Rows from block 4 of the image encoder, named by matrix and row number. Rows with one number belong to one channel. Each number is 500 + 50 x the weight over its row's rms, rounded and kept within 0 to 999. All counts start at 0. Numbers have three digits each. After the name is the row's rms in percent of the matrix's.
# convs1: first pointwise conv (encoder.blocks.4.convs.1.weight, 320x320x1x1), inputs 0-159
# convs3: second pointwise conv (encoder.blocks.4.convs.3.weight, 320x320x1x1, transposed), outputs 0-159
convs1.182 099:507499554548549496561407525423490507526433493588566522489375600458503540466531523513502494416472459473478570596476519481501490555537541490496546604469502564560487399468439436383492561519474570406490447535470575480513423479483485412559481537414520503507491476409557455535463502392527475553447523536538579565476430596532530416411492490538504501528509465513465473519496539522492534445556460551517502515507441605552530437452533451458477557398530577530507437495530460542398515484517511
convs1.183 089:594499572531497465474653442502532437522489547519491473490586498435491460472491544513539449493427462491591580482525475448578498503550469426543488495494582501456494529548555533549476485475583514513439379487506559533520489505459534558536511426525505524533483431549501429456538511556439480461527558490545574522535414409562464476522576512579430551630458568438413493558540377422526513484509593485531525448531522527459535451523477542552602514455379450478502538498469462472411549477565551
convs1.184 099:487432326542519451576459511491395553510558566511495460532502461477473529504538418563511500504549578476496481539452516427539557504508501532581492485501554393520467505406528531521540548515475499484446502565493534534569531530505507489489494458496477498489430609523511465579623431448409485596491422602570428553541424501507578470489592490526591594586449538510523452545586541512480458464569614614451467481517496480517478485558427458424459460506524472381464535448447504477419569465453493
convs1.185 094:574506487509536491475503528495503571519416512511526471515458457555537482466419380468443435471480436455464553536473421403506439491481508425496511553545543498431540575490459483560511475447446465484465427587545590507441562543550485497500488446508491482487541516613518490373481456435592557514453417481527458615445529556435480587398507497461463378458509583544538484414489360542499545470614522475501522482498516464489477477509452466502524511481564505479507597542400551484581539405452412
convs1.186 105:577378527570482503480475457457563551538562510577527520559509552519497474519478586602550509524437553547447495526482481431446506524597579512524451522504457501467402433472435486555397538471534416558461480436548513459501412510574503458556527466538549493475487550491551446495547518475484455485454540474517417457457484542579467436499539445596553481543530475496555524459473587483467499457514467530507466419583484524503430456546499494499592544502497465498428411501528457507477592540556504
convs1.187 093:520494448502536468502395522552518503518488557419602480554472500565520491476499435568493437470505565406553475491386524523571492474536467450482594546439560412468494499505525448472513497454542537432561474511528481483512522442459554506454456453511545550532524503516484484541440524461437499487537494592488498445493568555467426476475640570584452552609512517515516433538538527486514565485432544502502463456474492443521477409525520435428545503457505537485318479494544579400458507473519469
convs1.188 101:470388491453508485549491509435458513514510565429523460462547505561522530426426525406419452427470536513475440446518475490574574564471603561556530498478411509410516481546493506471526524519473503395502517463614537462495503515418489429519527506484505482458425470474486489422472424393610512556510540502502472459488477560577367576441422526449537591510526464495592483484530520597490416436594490458440395488548533539439418547416553513504549524450572512537536393453521558469512582491450539
convs1.189 099:539496554509550442531554489544515521551498591505491486457519523486364473461591527446423471453506492403454570522555511559485431543509518455605498462542490468466532472562481454489593542579587579554484522558527505472524526439551583522554473565531533565489563488558491555552412526511540528525523618536471500514530525513568483583586553449472525510574534487523525446502442616454488413452496551456453483459520607450500459358511495455450496381444506496556557403570662551562555540487466471
convs1.190 098:447500505463483487470384472502512521454496468432587497541525541597557525560401392413512505538502631486549455554462439513491456445464459501490602450454510499584500575447546490453431518529603582466655486498475440528448465485458493481489504380523376524471580498379486489529417484496499482475504493452492522457528471422529447533471460440494535540419571541532508466440579513529496460433545474487490477493521479562559442442510452593517522491474498556509457488487458496454498479475476507
convs1.191 109:457489507431397507591581524489524584392519579518548465459519493560510464436430480454387415519504534472468478533512589492539493566525480602420556545540517460458567457467553543611389529492429484478443509544509537402458542489474434493470576485483460483461475521502603442428636544521406494575456521533652477580472518575514529517541466419455535595522534580536493504554536531524517499461579556579485506533468587522583508417529507497472503551504564428542516499439477502464428417477499454
convs1.192 104:555461530528425510478490525446427433527456460490422432561496476614471438486533515569552491520513447525400442377444447442495516528562597504540482512473538413449506522514476557516477451496447419478526458490456481456415503561551532412488461510497482487496511544404625474445519615414419521541524590507534500476460501460573483499486534500495480443512494499494502447523531405418541518516509551522545464431558542405491527454434451463454510535516589569632529426536427485439400575439464520
convs1.193 105:527546525516534471478508495431523532484511472557477480545479616583469544486473577539477505441491504585567548533443426566478526500539467440465542487549476611457492483524542470549555472625445422435500501507611454476470437457420575587603443471472489656557508500543532489554509492449538532481473546556442517537472541477560456475497522472452536484568522476535506486534441535529501509360460536462521508519555546565560579405417492546509503525523478398486520480464494519533474448502473588
convs1.194 093:587503388505433477512450547480442476436557521459451515421490511510552601603461606535468481424457474420384527560532487542526503512534439500543455422451487515589568517517538492423442406461418552565473524368474465529465464481530508568543512565535456494545444603489453462568462466467389404514501375541539495558475495499512387507524496414484398442427547448494442450459438442484505542479550448526461498467512447508559501507551490509498497430522495521543507461518498475536476507494496459
convs1.195 099:612434524609468433548480569474465484527481563509506560521539488453474486504481435490580459579431549440478410494547634446511493438487418508525388506479507433533538538408558496403551486467492569444533480498517609501483490514568548545500538502511497344542468566563541597587558494476418546556500508471448507570522568466479569471395521415537540532525483423544488541473504517465533482445496502603550593560552465504445525508511427486547443501463445545500494508559476548517444469524468512
convs1.196 094:561515462575511537580465547474572554432426435519588428557531612534506426512517587580517596381385561500463454551448482522509506445504496554507426501544459481518493600474555452419510474484441555486576448518512545372490524447450458496446509488517461589437527506449522531614512536462526486493515495456378452525495510413483483504377472429538528550464525480480555482492548444492511467490506508541572537562441570464530566483517543566509517510481485484454493509408435446582536431518503495
convs1.197 107:489512351521525484506482449511471517488539514528463474452432490518530533519548532507560399411485517506520495506438425537515433489565498577488481523549523403460490604471490464589446542527528485324499518468507407502505462502497428453463519498538517513497529481605533486528509539455530472550454572579634536693535385489479472529516534484457548496559562486531596495530442460532497512452655490540511489429491517531548423498472461428412482508527590478513523484435549473507463499528465637
convs1.198 107:423606523578471499480484545494559538567498536481455535480466463485533448438513472458504422561490605570468496449480483462543481553511538554380505517525489428584495437502511511460524539538535540568574521483527404504449489531412478517470481636546493575524433481490558399526473478473467463480486512469468495549476527465494487524468458341469529420444491535604477471483479554543390512389521515448554520441507512541515372432550567455490497473510528531472529442518444543488448593513544474
convs1.199 099:400501424514415475482502508574452515535488500453499467571418517451438463456411507508546481530456466441429516496596457519423482540521487504519440514478474490411512567533500416435569442538506560545589554503580534489480411472444498568451394444540496454530424517561552456543538515516526477536548476495495462547465553504548486572508540465498540624506498435514445486497472440517475530450532492579468557583519511537455397520471486581463542458497523590570438510505448525450580420438491527
convs1.200 102:526500460592537456492541425477532506485455582591518505531483503522536407535464449486460464515561463567541451531395457445476507418554477500525517484563504576516572482565486499524479480481503548453554536518543511507363523459472439441535556488507541469504479524499523502484532623446475544495472596474628593525544604504425509497495554548433480462539542512485394479497532472487445564448497507474562442426556482575476460475466498460464450456466486540535501468553456461427555476611495441
convs1.201 092:503483450413475530504393432487498436503458503443455457493618462552484479540559489620509546481504489415510547489460576509545524481491468473528550493507491460445612508500562545425539507489480464497567417459521474420466417443565500582450469478468430459407484535375441514514518481557518359513526455555509443560516503460467482546415538400500521466526590489499519482521469401544483477469529559460527553547562484507511540484525464499487567397528538600568467448575520529487491524462462444
convs1.202 097:557387438553535517516444549497461539536376493509450518541515469484577450548501416549394592480514537527464464577452506468427543485549528601464462522470488426508550462487562524565510537439501478575509482465610473525510531622423551524521469514470618470564439447536542501485518461528524539533598482517524529495490515547520452483396500452463460442473485543463462507485449490443503429538440499483450519571542512495464490564429448465563557558448481490451591532456441512544559603566524418
convs1.203 095:579442583439430582442427475472447536531513618451626461472543436464452409425472524445508579518411558461597468543475525520542590533468516511469429536551496455422473540497582429527503592466571518511428447529555473474452502464433455507413573442408541579489515547586487527536402503580519468529442393518461541543438526532513435502456506440538543544499536509500526521493423488487550453416432481404526573530502540496495511522501436448522567476474401450443461451525498620495565502480561436
convs1.204 103:483547492564559472565566477525429499471507428534540487407540484489525530510457529391594557519494464371479516502518511508491474514440467519401583552454463467599572497580483538472514460493450495550520479521528390575379452488459493404605517561533573471490455566507509496449504481499480534468498485493517530511510549488524507550536455487502610568497559467518496390524521521523499624495534480548473416482405451547516509489520528461444493634478516595587479495511454549490440538471541437
convs1.205 087:465541492466472453490441524512524391510471508493482423557505497531458512483504479515517486526440381418425465494483487475483477534502481416515520415423565490480533528445504486483469534545536518438453545465459509510560558529492539553486634484541437559462379505576431517518466463449552499435423397556539579585452527508536570563442488497442453479502500545517578443448585338565487457438482434469456470532465483440467572439537563557558449509516480462518514525571360458591492550562577580
convs1.206 104:472479537459568545494466439420371579519503534541473497573487503413574661444608503456516511537505454461444511429487547579502544446527512373537486522539555576461458543566550531463476436466469547398443448480492588507476576428510477474471544500525448545440500527521555480543476535495530521509474486540497523452500469470539419484416502478495471470608480521472531475502494441543446478503548515462476545570550488452483533419499481494476452533473565448507452488425468424436423471399445490
convs1.207 106:520537548494558462482549572492525448398547512515458461576420473494530469526482472472505457498472397419533449481492518531569444527507522549508509567433527537477553491479423434571488414451501518527534544410563521442492491527469448521579540477472498428514557449582499466440542595546489475564585559587527570526410583519531603513487585500440678512533523549522440482484505524605542541466601537536581551602476472468510421471575508486495494502442562530486416457580536547386499483453575487
convs1.208 103:464517440462561449518455533530587565504467438478469438514448465531467570489504548513433465601484585464481513534567496623554461583578488462470435490414486535435573566515518539504454448561595515434517478523574589537489431550411459558476528532574540572584416538551547459529556420477495497489548497538523562580425496438516521529595555490477525517528551588588472534546501562470493493410501531593554479512557485501509473516530488488475581482410518494546478505524435536481488529527489528
convs1.209 094:525517500514467479497516468470507575492494550495648537622507473563483489506448600532437471536410472625466444463477510459474447527430499418544483513490444438527493641481545462485498516476514486554455474445450395536482602648496480461498525401539521516516516471471538401584477532448379489565533467572496491515483521548510520491520520454528567489573441485510364471502592528577494496415507514484533492558556476390498593527470487596513401599479465375469489457474462574539484473536538554
convs1.210 106:545454516469512529506522576500457547561527498371461564546505586464496539464517518535611573508502476493431448547527532540505552507518566465510521440568535509571514549469553564526463479479432447482558527553517460405481599536510545512475429439475493549534565478532519527487518569483581527547456458495489494439474507541419474434556482464503450461454479460399531573422499451503447601442545482460499526523490470429477422543553490457521506558422479532499446479458467531510474561523482478
convs1.211 098:475554480549534513495474445493462423474423443514547503448584506475592534535497480478607497498518600461485469502474530533488553434442530512544497490484486501509606458436492533459467518506500544558537530508444477494426457516519500551545527473559457438450469497488535465489544466496565437592548476527440547491462493538514500567502475473516513422459513569564553454551483551428410441472562382504497445484490543466511534549561453454473461529507531588531442449519440506477473493579479499
convs1.212 099:533446490525499517468436442506459483437485457513397526513365550462624516527549566551495546510493500535531524500408525502496468427508466550540570501529433548519562521428549481585417498481499455456545461473495556396486418527456479496583467488518546481629394418503512468535518546463405539496520486452484486555507417505418482474489486456488588425421486485494515470530460514539499561445515498467447477477485420523467455517571588479507491493516519521635487517499573452490481476523379518
convs1.213 099:451592498413484446540529620532494434451516484485449454478451490521512602526496587496518467529467428511504466493456434573501576509481545543494549547488459457510502550490447402479418539510486479453486436488536490547505482502489478440478400481465522665475392460419559465506483536409602499503504477488443543525472474486531514556534400527494472558532529473518474503550629517515507570435505377467471511571451510477557467438450522400495571534509546570502437542539552632565462471569560468
convs1.214 108:552455414495480470577524470495429462563493426489546440411451468486566472468467514438519479547550512510425518480462455462529524536445491549464585421558521443581465505497557504504525505589588361482541462538531510482567526624442436523476556545579453479552553511377569551460495469456496483565472475479509490510534570465529417527491527430492529550439551507510437441549471543500507498530478493517464418554531433501490472495548380564403534548452405503519554431493552448516478574428528497
convs1.215 099:471419458559449483494384530537510525457472449552536445471390571595459490501544457466483466490420529539453370445483500589489512534516454543438451502468496485454409488476455572507492598601481552504500515531509449530503442446573515531536484534528615469412440589423508479474576479507550493554545522489544455509472459544497435470536420566418527533490524514516532503434526510530519581495511415528477537510531490490500545504480445550433504487576507471563444488525515523513606499488367505
convs1.216 103:520478599484496410454529482576618462415594529454539518450458541514475514464423495496554512496514456451473603522507521456524450525392522475466554444446414503491517575452516513453449463490537453514521583520502606519502572477376459495521552415404508548405444448520468500549392512565489469547488493504468616617491572481565590517509517560443578445463528478529463448540534465548459479516461585491587468584410492551512403485429503523496525551472517490560498445472439469542449529507514512
convs1.217 099:532524508520546511484581488553520478510492530493691448535550504457498547555478510519522450548478575542457591416452488490506552609461504500519508462424582477414386477471573486421627542533561547491478495539510518470467529515482572482481458490481482495492453487452485492532478594486476475469497604556463487415477474548440444589502462545523496601569461547450487432511463599463506501558365482451516441526501502492461523516516551509447557487475552552490442469474508400493537493493570518
convs1.218 107:447534484455476507571472540499475516445549493480513545562459652457515470515454438473436464523519451625468496496449463512480496469470527459498514570419590552521480548461431427529406518513493476464496524533595481486494489475510519495584402494458562583503467487498501560504446508522454585480554526609539417541548487593505493488457491547522577494500485425481407532497459460620529504560475524438433450428521571534426436394497458435494394493496426425546446421445512512522598579538414489
convs1.219 100:555479568458467491513535623502553550506443445545491577559449511575565528492466564453533498554468431465511506425493539441502478576490513416537453555440513486504541505517437478434548507555460506451583518531511508557525463469560447493477554681525588503615595531456529415495564555448519528626536485480465523502450505556493474445454502379549465452504498529509483496477510583508538559589499462511503508412523546515433502433593505522505479578375556491546483479548544509486541542542492419
convs1.220 106:474547502387436479479544625477516556422573545445442410525466586498509390523339488554564532523549598444398512383443552512558431533398509552534500432443505413465501490485549450516473399569528574397525566531526460492501471598504440530488503580472522489515459549562478506499524448481459493428461366511488409521534450496551469466469410423423448450455546498524493460422498546484482514551499517515506583488453506543506427529555531453455487504523513557559432432486384537470494492549535525
convs1.221 095:556417487463553559512454525442523546500476436499450504430453482467546511463480496508520494472486572462449458513458509531548530526475576496577525492440618453581550371475523499492420457463528505466570485559547544504474489530467431471411633517453499477540478484476516580518466534522553504518459461449571510574499583529464409448475515484377518499569612570548501493433528465541469500517492478554656521524482483462526537479533507415506496569526429621546443485511458496497452513551486452
convs1.222 101:511465530484495502486485491531443521472586542404663437531435551467476474559539526481535461472510602551466551442439583461463471500543546502510467516583508455532500604528450537520558542452456499521587550512539530477483419517467481474536524575508594532442507438491530491433431548608429499515510495507555471548511464578501530346520483477516530510508525606424484479535480477458576427432518548461535504405385409486476467478539511510539524480439556558529417515506505466524440454381478567
convs1.223 086:449491398516509548473538489466518555453521551480430467536452462583572483426348518570511492426461515528530491577447579567526435498513496543482594495422537454487460623450446411514486471490491498565506449442531373514402512528407422504500470481547443468565476538475509495490481608492545472506518460424507496592446442534568534452511530509570518425580499476500437466515549559516421560473515554567485421410506424618532384421579568478412433513432492563548571418507496473415532477504529505
convs1.224 111:488524461529452470552418519481481517442470493541519492516427457486426530573528557428523510568492544477504465503548493546520588482550518474458562557459524501438562527509485506385400451493486496506554517430514457385416524477452507530513520433447517566463529492483575495633450573517531539384504477526453516493451505499436420389504625491533428544491508515463637426553626593442480521492562468467434581532507478573548449530416463512464427485463563507493429377476490489560485479447486501
convs3.182 099:493488466548493558505451442463496448532414476519481500521432623452477541442536448431416467499548524465505390384515601525410504453529517526561508416415507510526374460491518509565460485474432503445457464547555468571599532516463458466483511559472487473512549556521459505515471531497469549420412521581523404570464432525386447492446420535590481609426487450542509517511411566486530542576484544517471513510449569457460461431485483477499504453456475490475600469490488551466474540456575493
convs3.183 086:548469546523506497518511520567518522544538513566519506529513508527456535535482538462575535591560441535487641486523474601484445603534461463555553518455526554534591489565484566494505534441471521543582545544499539541564542545480469550542668423527573462512476522588559627551577539471563537524532493495487423594529485494600517502428550525585556520504528497531435467541515536586472652556477463543576468424483552564477483535545519517570536543511463546556508442627530493528529489564534490
convs3.184 095:540481546627437451628588421416466558541461512527514520539490554449523465457511395434446477576496541422492503411503443465479508629483535496460458580533581503503465506407535513509503556483453479519582557531456455528479464507377438514471524510517495412408543445443576499534488486475511573569516625483515516375557501420443540503511455540438432543551506447489477436476537530478599496509411466547501455457545511520428449509458428499446501524491475439466427551501504472411566463438510486
convs3.185 097:455615494493484508529501595382542542408537512485514516415555454422520462444492519557475552562437432528445513517579448501391415572492475419465589486532489534445470510463522409532357456570543479523559500499548540509440470480588485475605511475426553511553474492453521513517521520429516418520454480496433522433500536466490583585544477476481421412491445526486526496455542484540424481428542421495461504525427448573453463382451559477525468460567546372535444495502391409505559489442471499
convs3.186 105:451574543536452464509485376487576459506584556565445523513533561538528488510475463424508514603521493481538424427482547626530429499545484490504380517513463507556489544540530459542526506426532430542516384424478407477503532466470498489548520496467461542446373596511531544505553610517484467415569561542494530524475476552484483494537429527467527589509434519484570489553504459426502517619574567511483545461591524439485373547529549505544450533500545568508488466454461534497442542541557527
convs3.187 092:448444576458523569577468491522491466442537511602493503510545432528574513499626471451499453496448500496532486571508465527580560560586521453498537539496524507508493538576585442568546531568423527613502581473532509485464428454452453498483561526512533498463478441525602491491520509480466526556452480512535497490477413572471538417465503478424541496474553434448523475505559534644530559519463467459543570537517502504473542572525483532506478465560514501552469511533477517460476469464450491
convs3.188 099:595563464494553447465495487484421565461493444482590537512530411563444618533479632490585467544480493512413525514501564486509490584576450499551570517517382585506526502521506419482491516504574399532454559512507529509462458484558410608533533499430500442475530465438542449387532489496523554425503434465416508542444498430421460561535441466547489461529517611559508529460447464519450526446600466438464518530539507493521637428417471486471515499530481495545471457454498554516509484401468550
convs3.189 097:503403525520479593426524518422477591557467543470486420474475490451455482538471563504446487461519440513473539485468493414410454468498481454500526434550592479471582520410562428443496533499505518479419468523558546429526546419472497516555427612400466457535379406481470604530460511485508436420438480539544502470493428445490489442531533432438463539441478424461523476502457508451533505588504435630554497450442589531449619434503518512544415451483465477471511610516393487472481482523513518
convs3.190 096:500506503500475401463549557434386584477483500413477576500543474579429547514538524550572558554496579452496590598533533474618464480573430614523536494527448483500426543534508580507474451437617460527597428541494569558489481569575567478544542471565562529474450559627447497476449515533514463504497465570564486523596462438524460535551460523486504531448486599617493516585530501530486493517589464566543550592500483500466516395505522475536580581496458495505525485531424550497540535554575604
convs3.191 103:476483486470509573446533495630585510472583517448469545517503484521487579570475504510433562412584469547486524551513582496506613448457481505436520543508520609484530489531477527538584470467503512554511515462568545530392410517596562525477568476585541544588540604519554560449596531515526535502427560506525502631501545473486485485525441391566572553433508500600482509548514535444538511546488526521583552466537529510447550512588545526473576550560483535476600501504427575505512581546510506
convs3.192 101:499425481562521488517539538390437569560542495520534632459561521430472543551491484610506513431526530624448437620498553482379513486553511465568566590570515536514568542586534438549526480479559498525493474468461489466520548451482428537499467521491492580586468538477460495531507446535525456428533460497454504412511577482505503499486464521466458361572510571498542505498555577470541542505519506480536493453466504558534428487473597531488577494512427486543588509481489537546506509508483510
convs3.193 105:537498473476427410463586510480480418443485517526468501551539437387539452563494520495473439446458489485487447390497571516465599403546487510433556511567469519587544444495465515531410526436564444468475453446429458487505440472484441575523552530532466512483455521534452549480484496570490418519555478513424511464422438471505559562427444518549512554476447503484494460501585515422398431441534496495476562606425448487497512471473562558497511491447480403498504583465437505450416441532468502
convs3.194 092:463434521496531509630497484480430508444493543550542514416473409475550478402549483651499549490527410483462444555531525498475526388463479483471519448392540502526474403522568484487517551562461479419458685497443509504518544556497424499409515613492477507521497519482469506516527481518496489502606533470548447523545495483480471506541535512499534498704488448468571564537467469515483449438468488563413592505499536439380453474537508452497540536554547429550487543531467425580494409492483451
convs3.195 105:449469517472463506494527587426403491456417518508463490511467518411555433525615444471544519598526510479602597603533609496560472518461475466464458495530560494586521607574504469610498586489464598567477513530501458515509497513527578505555508556549532428576483532521550551583458553492512510506439396578451513561528546499514559467539566564560415497442481501553521485540549469518490548532499561541572478415383612562483488448499562528449478468535535525494473539574550439534483552485514452
convs3.196 093:517574449525489482425479489558400582494509544524538473486585478485471550558570556571547503446524478519517402488462610508507524557597485446511453485534466499413425491434590481436530451476524478615500441480489510537512489615453430516525482511521623496548407638455471516565466415547532394538567500510608468524436385511488501500544457527454519513495512425458548429477515521527492517499572574526398480425540485498477502521416553475493494561469503455556548433491472432454495470426547479
convs3.197 109:540511575462465377471499496495428488493600533496484500535436537460490472328505532492465539526506578408493527485536455495467525574492440513533497482552564560491444505481543486538507555474465554556508454525429449499571563489456559488444433530535554556479480464498519494486532540407516495449554560440470447412492330434392524439477501545543442558421474554508477501527459523474498514544481492492490423455489476569358507473563508492417500486572495455429430528544498436431471400382469530
convs3.198 105:581445515559506509490564486498448518387578465528516483511440424481509496517515518501437580467457496421511547501402532586492559488409454508570503489491478465555566488407498472589498489506448419573566567520571512552407497475530460481569527497514519454534449575470492469552548487473494575527511432559498438566430521487465508530446479499537497549506542523424516581517480538467540530540519568457507522444591559556495569557544478469448589410508488383497602581506517449425609590502524441
convs3.199 101:460457485512471502442525479494596488520519428460544485510495541543401526494486478588525558519474503411493526503497484470567505513455582560521569507596497495442543470552399429485553618487474470508496381544340535553515491588497494536520477441453454430531381491433567466455508466553482607442481518445417571446478569526535522486608480516540475497417545474477507525525508503492524508535469427531427462449490458513483386433479512469464541449498488440474450477493484507543417480495473492
convs3.200 102:589524543470430374481510575575454482504517463507633435538459463529467470500627534460479540455543545463473442395436453515542457443511369514486495447546439536542527544535533546470483514517458474551463488515533498483521476500532549481472501460532483559501624567456427442548506470599509478481580505530525497524528457513462444536460498661437506597518449582473488516438496392503510535491563533507562544610478493453540498490475494490463545521442468512480514487585516489500407495545508469
convs3.201 090:601480531603537417528486491438470488503562445395570463509501428503458548481441484545525596518510505414480577493445596535576567502523550566529488470400471443503469543461645556564541470561484437478539453486486458467533502579562490473641470514493505443351499562576494495495510492543552500533609570497431453470475519530550404601458487493530567542518444593541529508543482455550488554481509475467483508446508608474472463442410480567575484558465509469565471625533503438543521543539641596
convs3.202 094:526552576498446512518510519597532524615536530509539533563610474550498545520479511462583516565534420566535610448432493523447533526479508425577503439515513513536579503533490511492548618447459517495460538435495458526597562509483539488506495468570525480503526447577534525587622469530523495515552476473539511536502473533492511557461553522518529495580504499490477467539506615468512452475576483486516479538579542521557489471553539564438471498505492591461568487606581482483636427497387568
convs3.203 096:559562501475516553491520612429508563480545531509482585551519491399509508565566530514593478533618485496510481528528532544517532461584552521431517506500439526534589507561495473509511515526485615461543525478502554539496504467501528522635654512504547509607485625457540539511579581542580489542503473492548445486463588577567464488460501551572598517489534502463443503526575450581465485573503515576580528540503586440489516483533535609504509509467535470480516542491553559578499533569623510
convs3.204 102:520436517438434494406436450496450540468472507540526525514472523491536514558519568586503500485529498527535574516527546487509594550540535467608518506535499354497520492484534395470457428507564543412490472428439498536585439448469590519463611552505560520555557590472513493682433440519492525526487399479518470499573451405433478418563475506635440504457514514452490578533435512524521527536468488503542425464544586503515558514487508556514434465518471549537547526429459545500506544455494543
convs3.205 084:585418464520499488536574585417379593464537517521511485531482594600459438460536548471417473482515517543440449517403531467441533512543513548551462414418488502449503571523465600485523506497482481502549465504546399500427518546556474532442553530537422513562607455476492491584450458514462450540537532440493463554510541563568488533567485460502544489457523543437552508509484499472449528522471426562502619504574525461524419517534486429412540477504512482520518477582471481524576496513410515
convs3.206 101:339489478516530480498530499476512557498446461439466521463564513563481530496520409448428451504536535504577450504486517531499481546397455514522492456524421606461388503436546500489467446368472467473451503439592412393436515465424476444515610490474486584526513447531507456448511493494470507440529544524451411443471444481432422493476454516471528496462406471525488406512553602433423466416492510496453490557449470467378532462405495395437511497551533550543473517495465509444552496343451535
convs3.207 110:503463496453427510522513541538547463515581535596451483378538477481505482505577497503429564401538454487556531496437395489518560410474549413536458570515525503526497523572553513510521542559535567494452495425482435499482564475467492535552534457523511426428427525450506496537530574486442536480483506541506489415512503538383532453559548600550552540512532554511561569498498396545499389544436470511498401489616576508567442471552508554505551537506512556550495518364515428532408648454480436
convs3.208 099:440535441482514503470469465560428374472418542428525411546490525403568406430511517410554549464455488412506542505513411499497519503490519465430504475493553433600534518443521502552435486483491396495415487453480509394564536483546473497534464556521553496478502486540463550461397539421428473494467541490540485410437463449446468455449417447492405478492447464489534574479487481444487429465480478493454469518445531462511548445479434504488419450523499468431491521405437466458466394474506464
convs3.209 099:471452494510458448523575486557493555496470483520535471538406484600432507474543485529490517471590492424554513524482571607422525544557464540517509553579515537530444536492498543495463533436523506527540512539496518454472552531587591550508586505644569496571421529468470490650425546547586524509469494546501557619573484521429555473546459572558494560478532499511565526534587579480522460545532483536542377414483525473501511471555499492548468489541472563479536469582508462526544593542567516
convs3.210 108:519489482459473621446528557488499503575529522494401614440550520558446569458549571503560481440452563542542506507378576544572474483458570311585500487477454551562382378517525457577484471450512456502438525433520469488527500555504529529457551517477568571643502394414456423459505459467509516509482465428532460487529432497479459430505510505501493400484518541410403512513465602481591445524523417452488447509441486490451514541473455478435480530511514550480539437523452491523583509476484460
convs3.211 100:549405473441536623446410586550454478559434491571571478498411574403489471519513470454531425493461478465489420531592504468514531509494519477462489525571512516425575480488416449516512531477510480537389498535493499603480499415526452477431494513480523560548483511485482573534524523390534571498499458522537518468544485523372528472425466649477520477499520445457415458463514542491462572534529443467544383521452503480492492480486507520463522456506501542403535481504476544550420552561528382
convs3.212 098:484542503525484489484465489472460501483505540517479543450453590490382564506457611545481469514517503498544542498571431543471497513576463563519501475574599488525465569482510423541541576464548591424513494556521454530517492475482507466573472478537495511383494445483523397446510514487574478514518502512459480491517498456485527372431489528485598451462545598473407461556562438491518555502566528439494462540524547514538527468487552592525353499528411475394530509545515504492379522516556562
convs3.213 108:534547616617559454441523404473521448445465400492511458465480540447516567506532531538507504524514518429453445520558433524450495540493506539534606501501479528520537478573550589569495464557542540413471511512556517536585468476460469600499517568444420488459540607407462487470640493473481521533570647420456549529479500467365595515518619513514473460504514529466416482477437523511491510522571468520511523550571537514512593551545490532503559490565411536478477529467522556499395495505572497
convs3.214 109:406569532559543441424508482488518483474562463479390507506474505541425490509525465495496497581451488566560502567570539538494519518474552476445455559460614440520515556526509415590521584491497462447573562539501549538468424522480476651428435540527556520598590383506493533453580537534493398494490457535559561512559559551483478482458533550423484538540535538468525429510517519517569433527534510464477533545613547513496453522469529448518492516597473551540478550489474497543403514537570590
convs3.215 098:533476515489624553531463408459560484479557520510517548458468484496476438530521561418471494514633457509473517485521489506501539562539606521411511567469562530480502484493481478550533439474446498515529501516453489538481435508518527628535606499514482535519533534422561488500495499549442449482541504442449512523539515507465501469431486495536593525477499447586363450598473600624517537482445346501598531516582453586517515555519568532601468533594566348521478516406480469553490457509562462
convs3.216 102:571612526524447532486456479531557466468523481474531584438396533511472501547506560470515419471464514515513468453508561554482515485536437467558422465503429486579541537456499462606512451538429532532519511466549516516507509415420571470485508475527574535455574532508502435576492503464501578489548485461539505457431485574620463497430452443470511451517503647493480546474487531460442635510579486503535473478510501511527541594493628542491523477472557533545555440434525492505495499570503459
convs3.217 097:505474452486564524500509520456519480427562526611446501420447417506491481507482560611442497456476479494485437512515555442535524482435461469523497490514486503526440447502487436457427459507420485503415517495609477568500419563438490557478519509475490468500512530446469447464517464533514555495457496421379443476536518479414565458505471532508525434570493445549429418538461481503424432498517546509523527468481534449479544558581496453419519491621518519511446489584491537501467459479476380
convs3.218 114:567465597484484518511526447483539506444536523581483501464434565493531492558516493517559535506501449558635452515468587493485495456576438449607436569583463490550506449496497530449481491509515451522575492378457534566475553488478429502556498589502445506505476483456539563508467460498574554481403400531445556532496453504471499500500359468466471460518537513486534374559467540527554569475549458500504401495561477420498454487458490557418561487415528477453518500430499525440573526545571445
convs3.219 098:489508581503504455526531528459543519429597457502497481530501516440478497489445506614513494525554518459444462495492533517459404491552534501515534565473477394426567545549518498441491465425532518528509507452431474522588440479453381500471507531488441468463504497517512552465402499479500446587495562494543456515456434407467406530479451477454487378516472409545533503441519558492442567486472428439480494491493519510495518456411551403632394479576519461490446490517452503449529447483440533
convs3.220 102:560490642561553475642510560489532518587522533527471509520484556613441531469489490521537434492493487428472505536508553477521599536481433476538507490547552531500517510517576492508522454493487473533492604597423526586428454446579472524407520488512496460500397529431492533541515597509430531513482465583505474482489578486483445430502528413472537578549608516435563513454591576423469499513562568459528544525528398565469578474457515458571475507590544548556518523520500497404537493456531595
convs3.221 096:442522523562519580584469520545587557517618547556463517426516555492518413538467455539506585555557578514470486461457458419575507551441510455496424590459563565552515531505506564479571433562472484587547551458509462543445475574452509561471538548516472420557455566535542549417559554565426562495513630531597463458553503470497494495459568481534546574516533478570366512526582571524500497562437505516519520572520500543481472546549503497523514623557496490470508489515412557536561529471592518
convs3.222 099:463511451480469508389492604442475494518518478479547572500517517483518455529450448419499421464547531419545399461545561505544527533488509510579497516535454486513563569488519505498476434450549500498477469480609498482468505458492383572507523537481650513456469477617346578560511474424453486524530495414479580525509442512539470497558467542468443456434520552490453544436488570379458478603395514467485345571486441442477427492474484555543517503439579455478512510511522506519554388513520428
convs3.223 086:421538491490512578529457515484460499562503539425465506475516433532566503489574462419531493463496436564492470475503487447475429458484445518384476434427512493403391430459491584455514418435498452468498515539434531509473461533512500539352560489438484534558433478491495476490567499488508505568517493493539443618474529516500477510405498367494490530477462387607461518529451527413545422457429525569504614500421500408440540552489501433540480442535476518503578502492415438577468424512572387
convs3.224 111:448459543502521491409425491484516520542472452492521531532517613532482485517380530481497491422556419475455502446396448551512575533529499427399461424405554527482510495470501516573556495530552448592451466478511443480469474520441425484534420376517572397529548463546454394429568587523389496475508486503555508462560525496526563471499490431611529441519416454487477505482489531500509460553486448466452576450494492524485539504425523543494479478452495427444551452553532513531438562492494499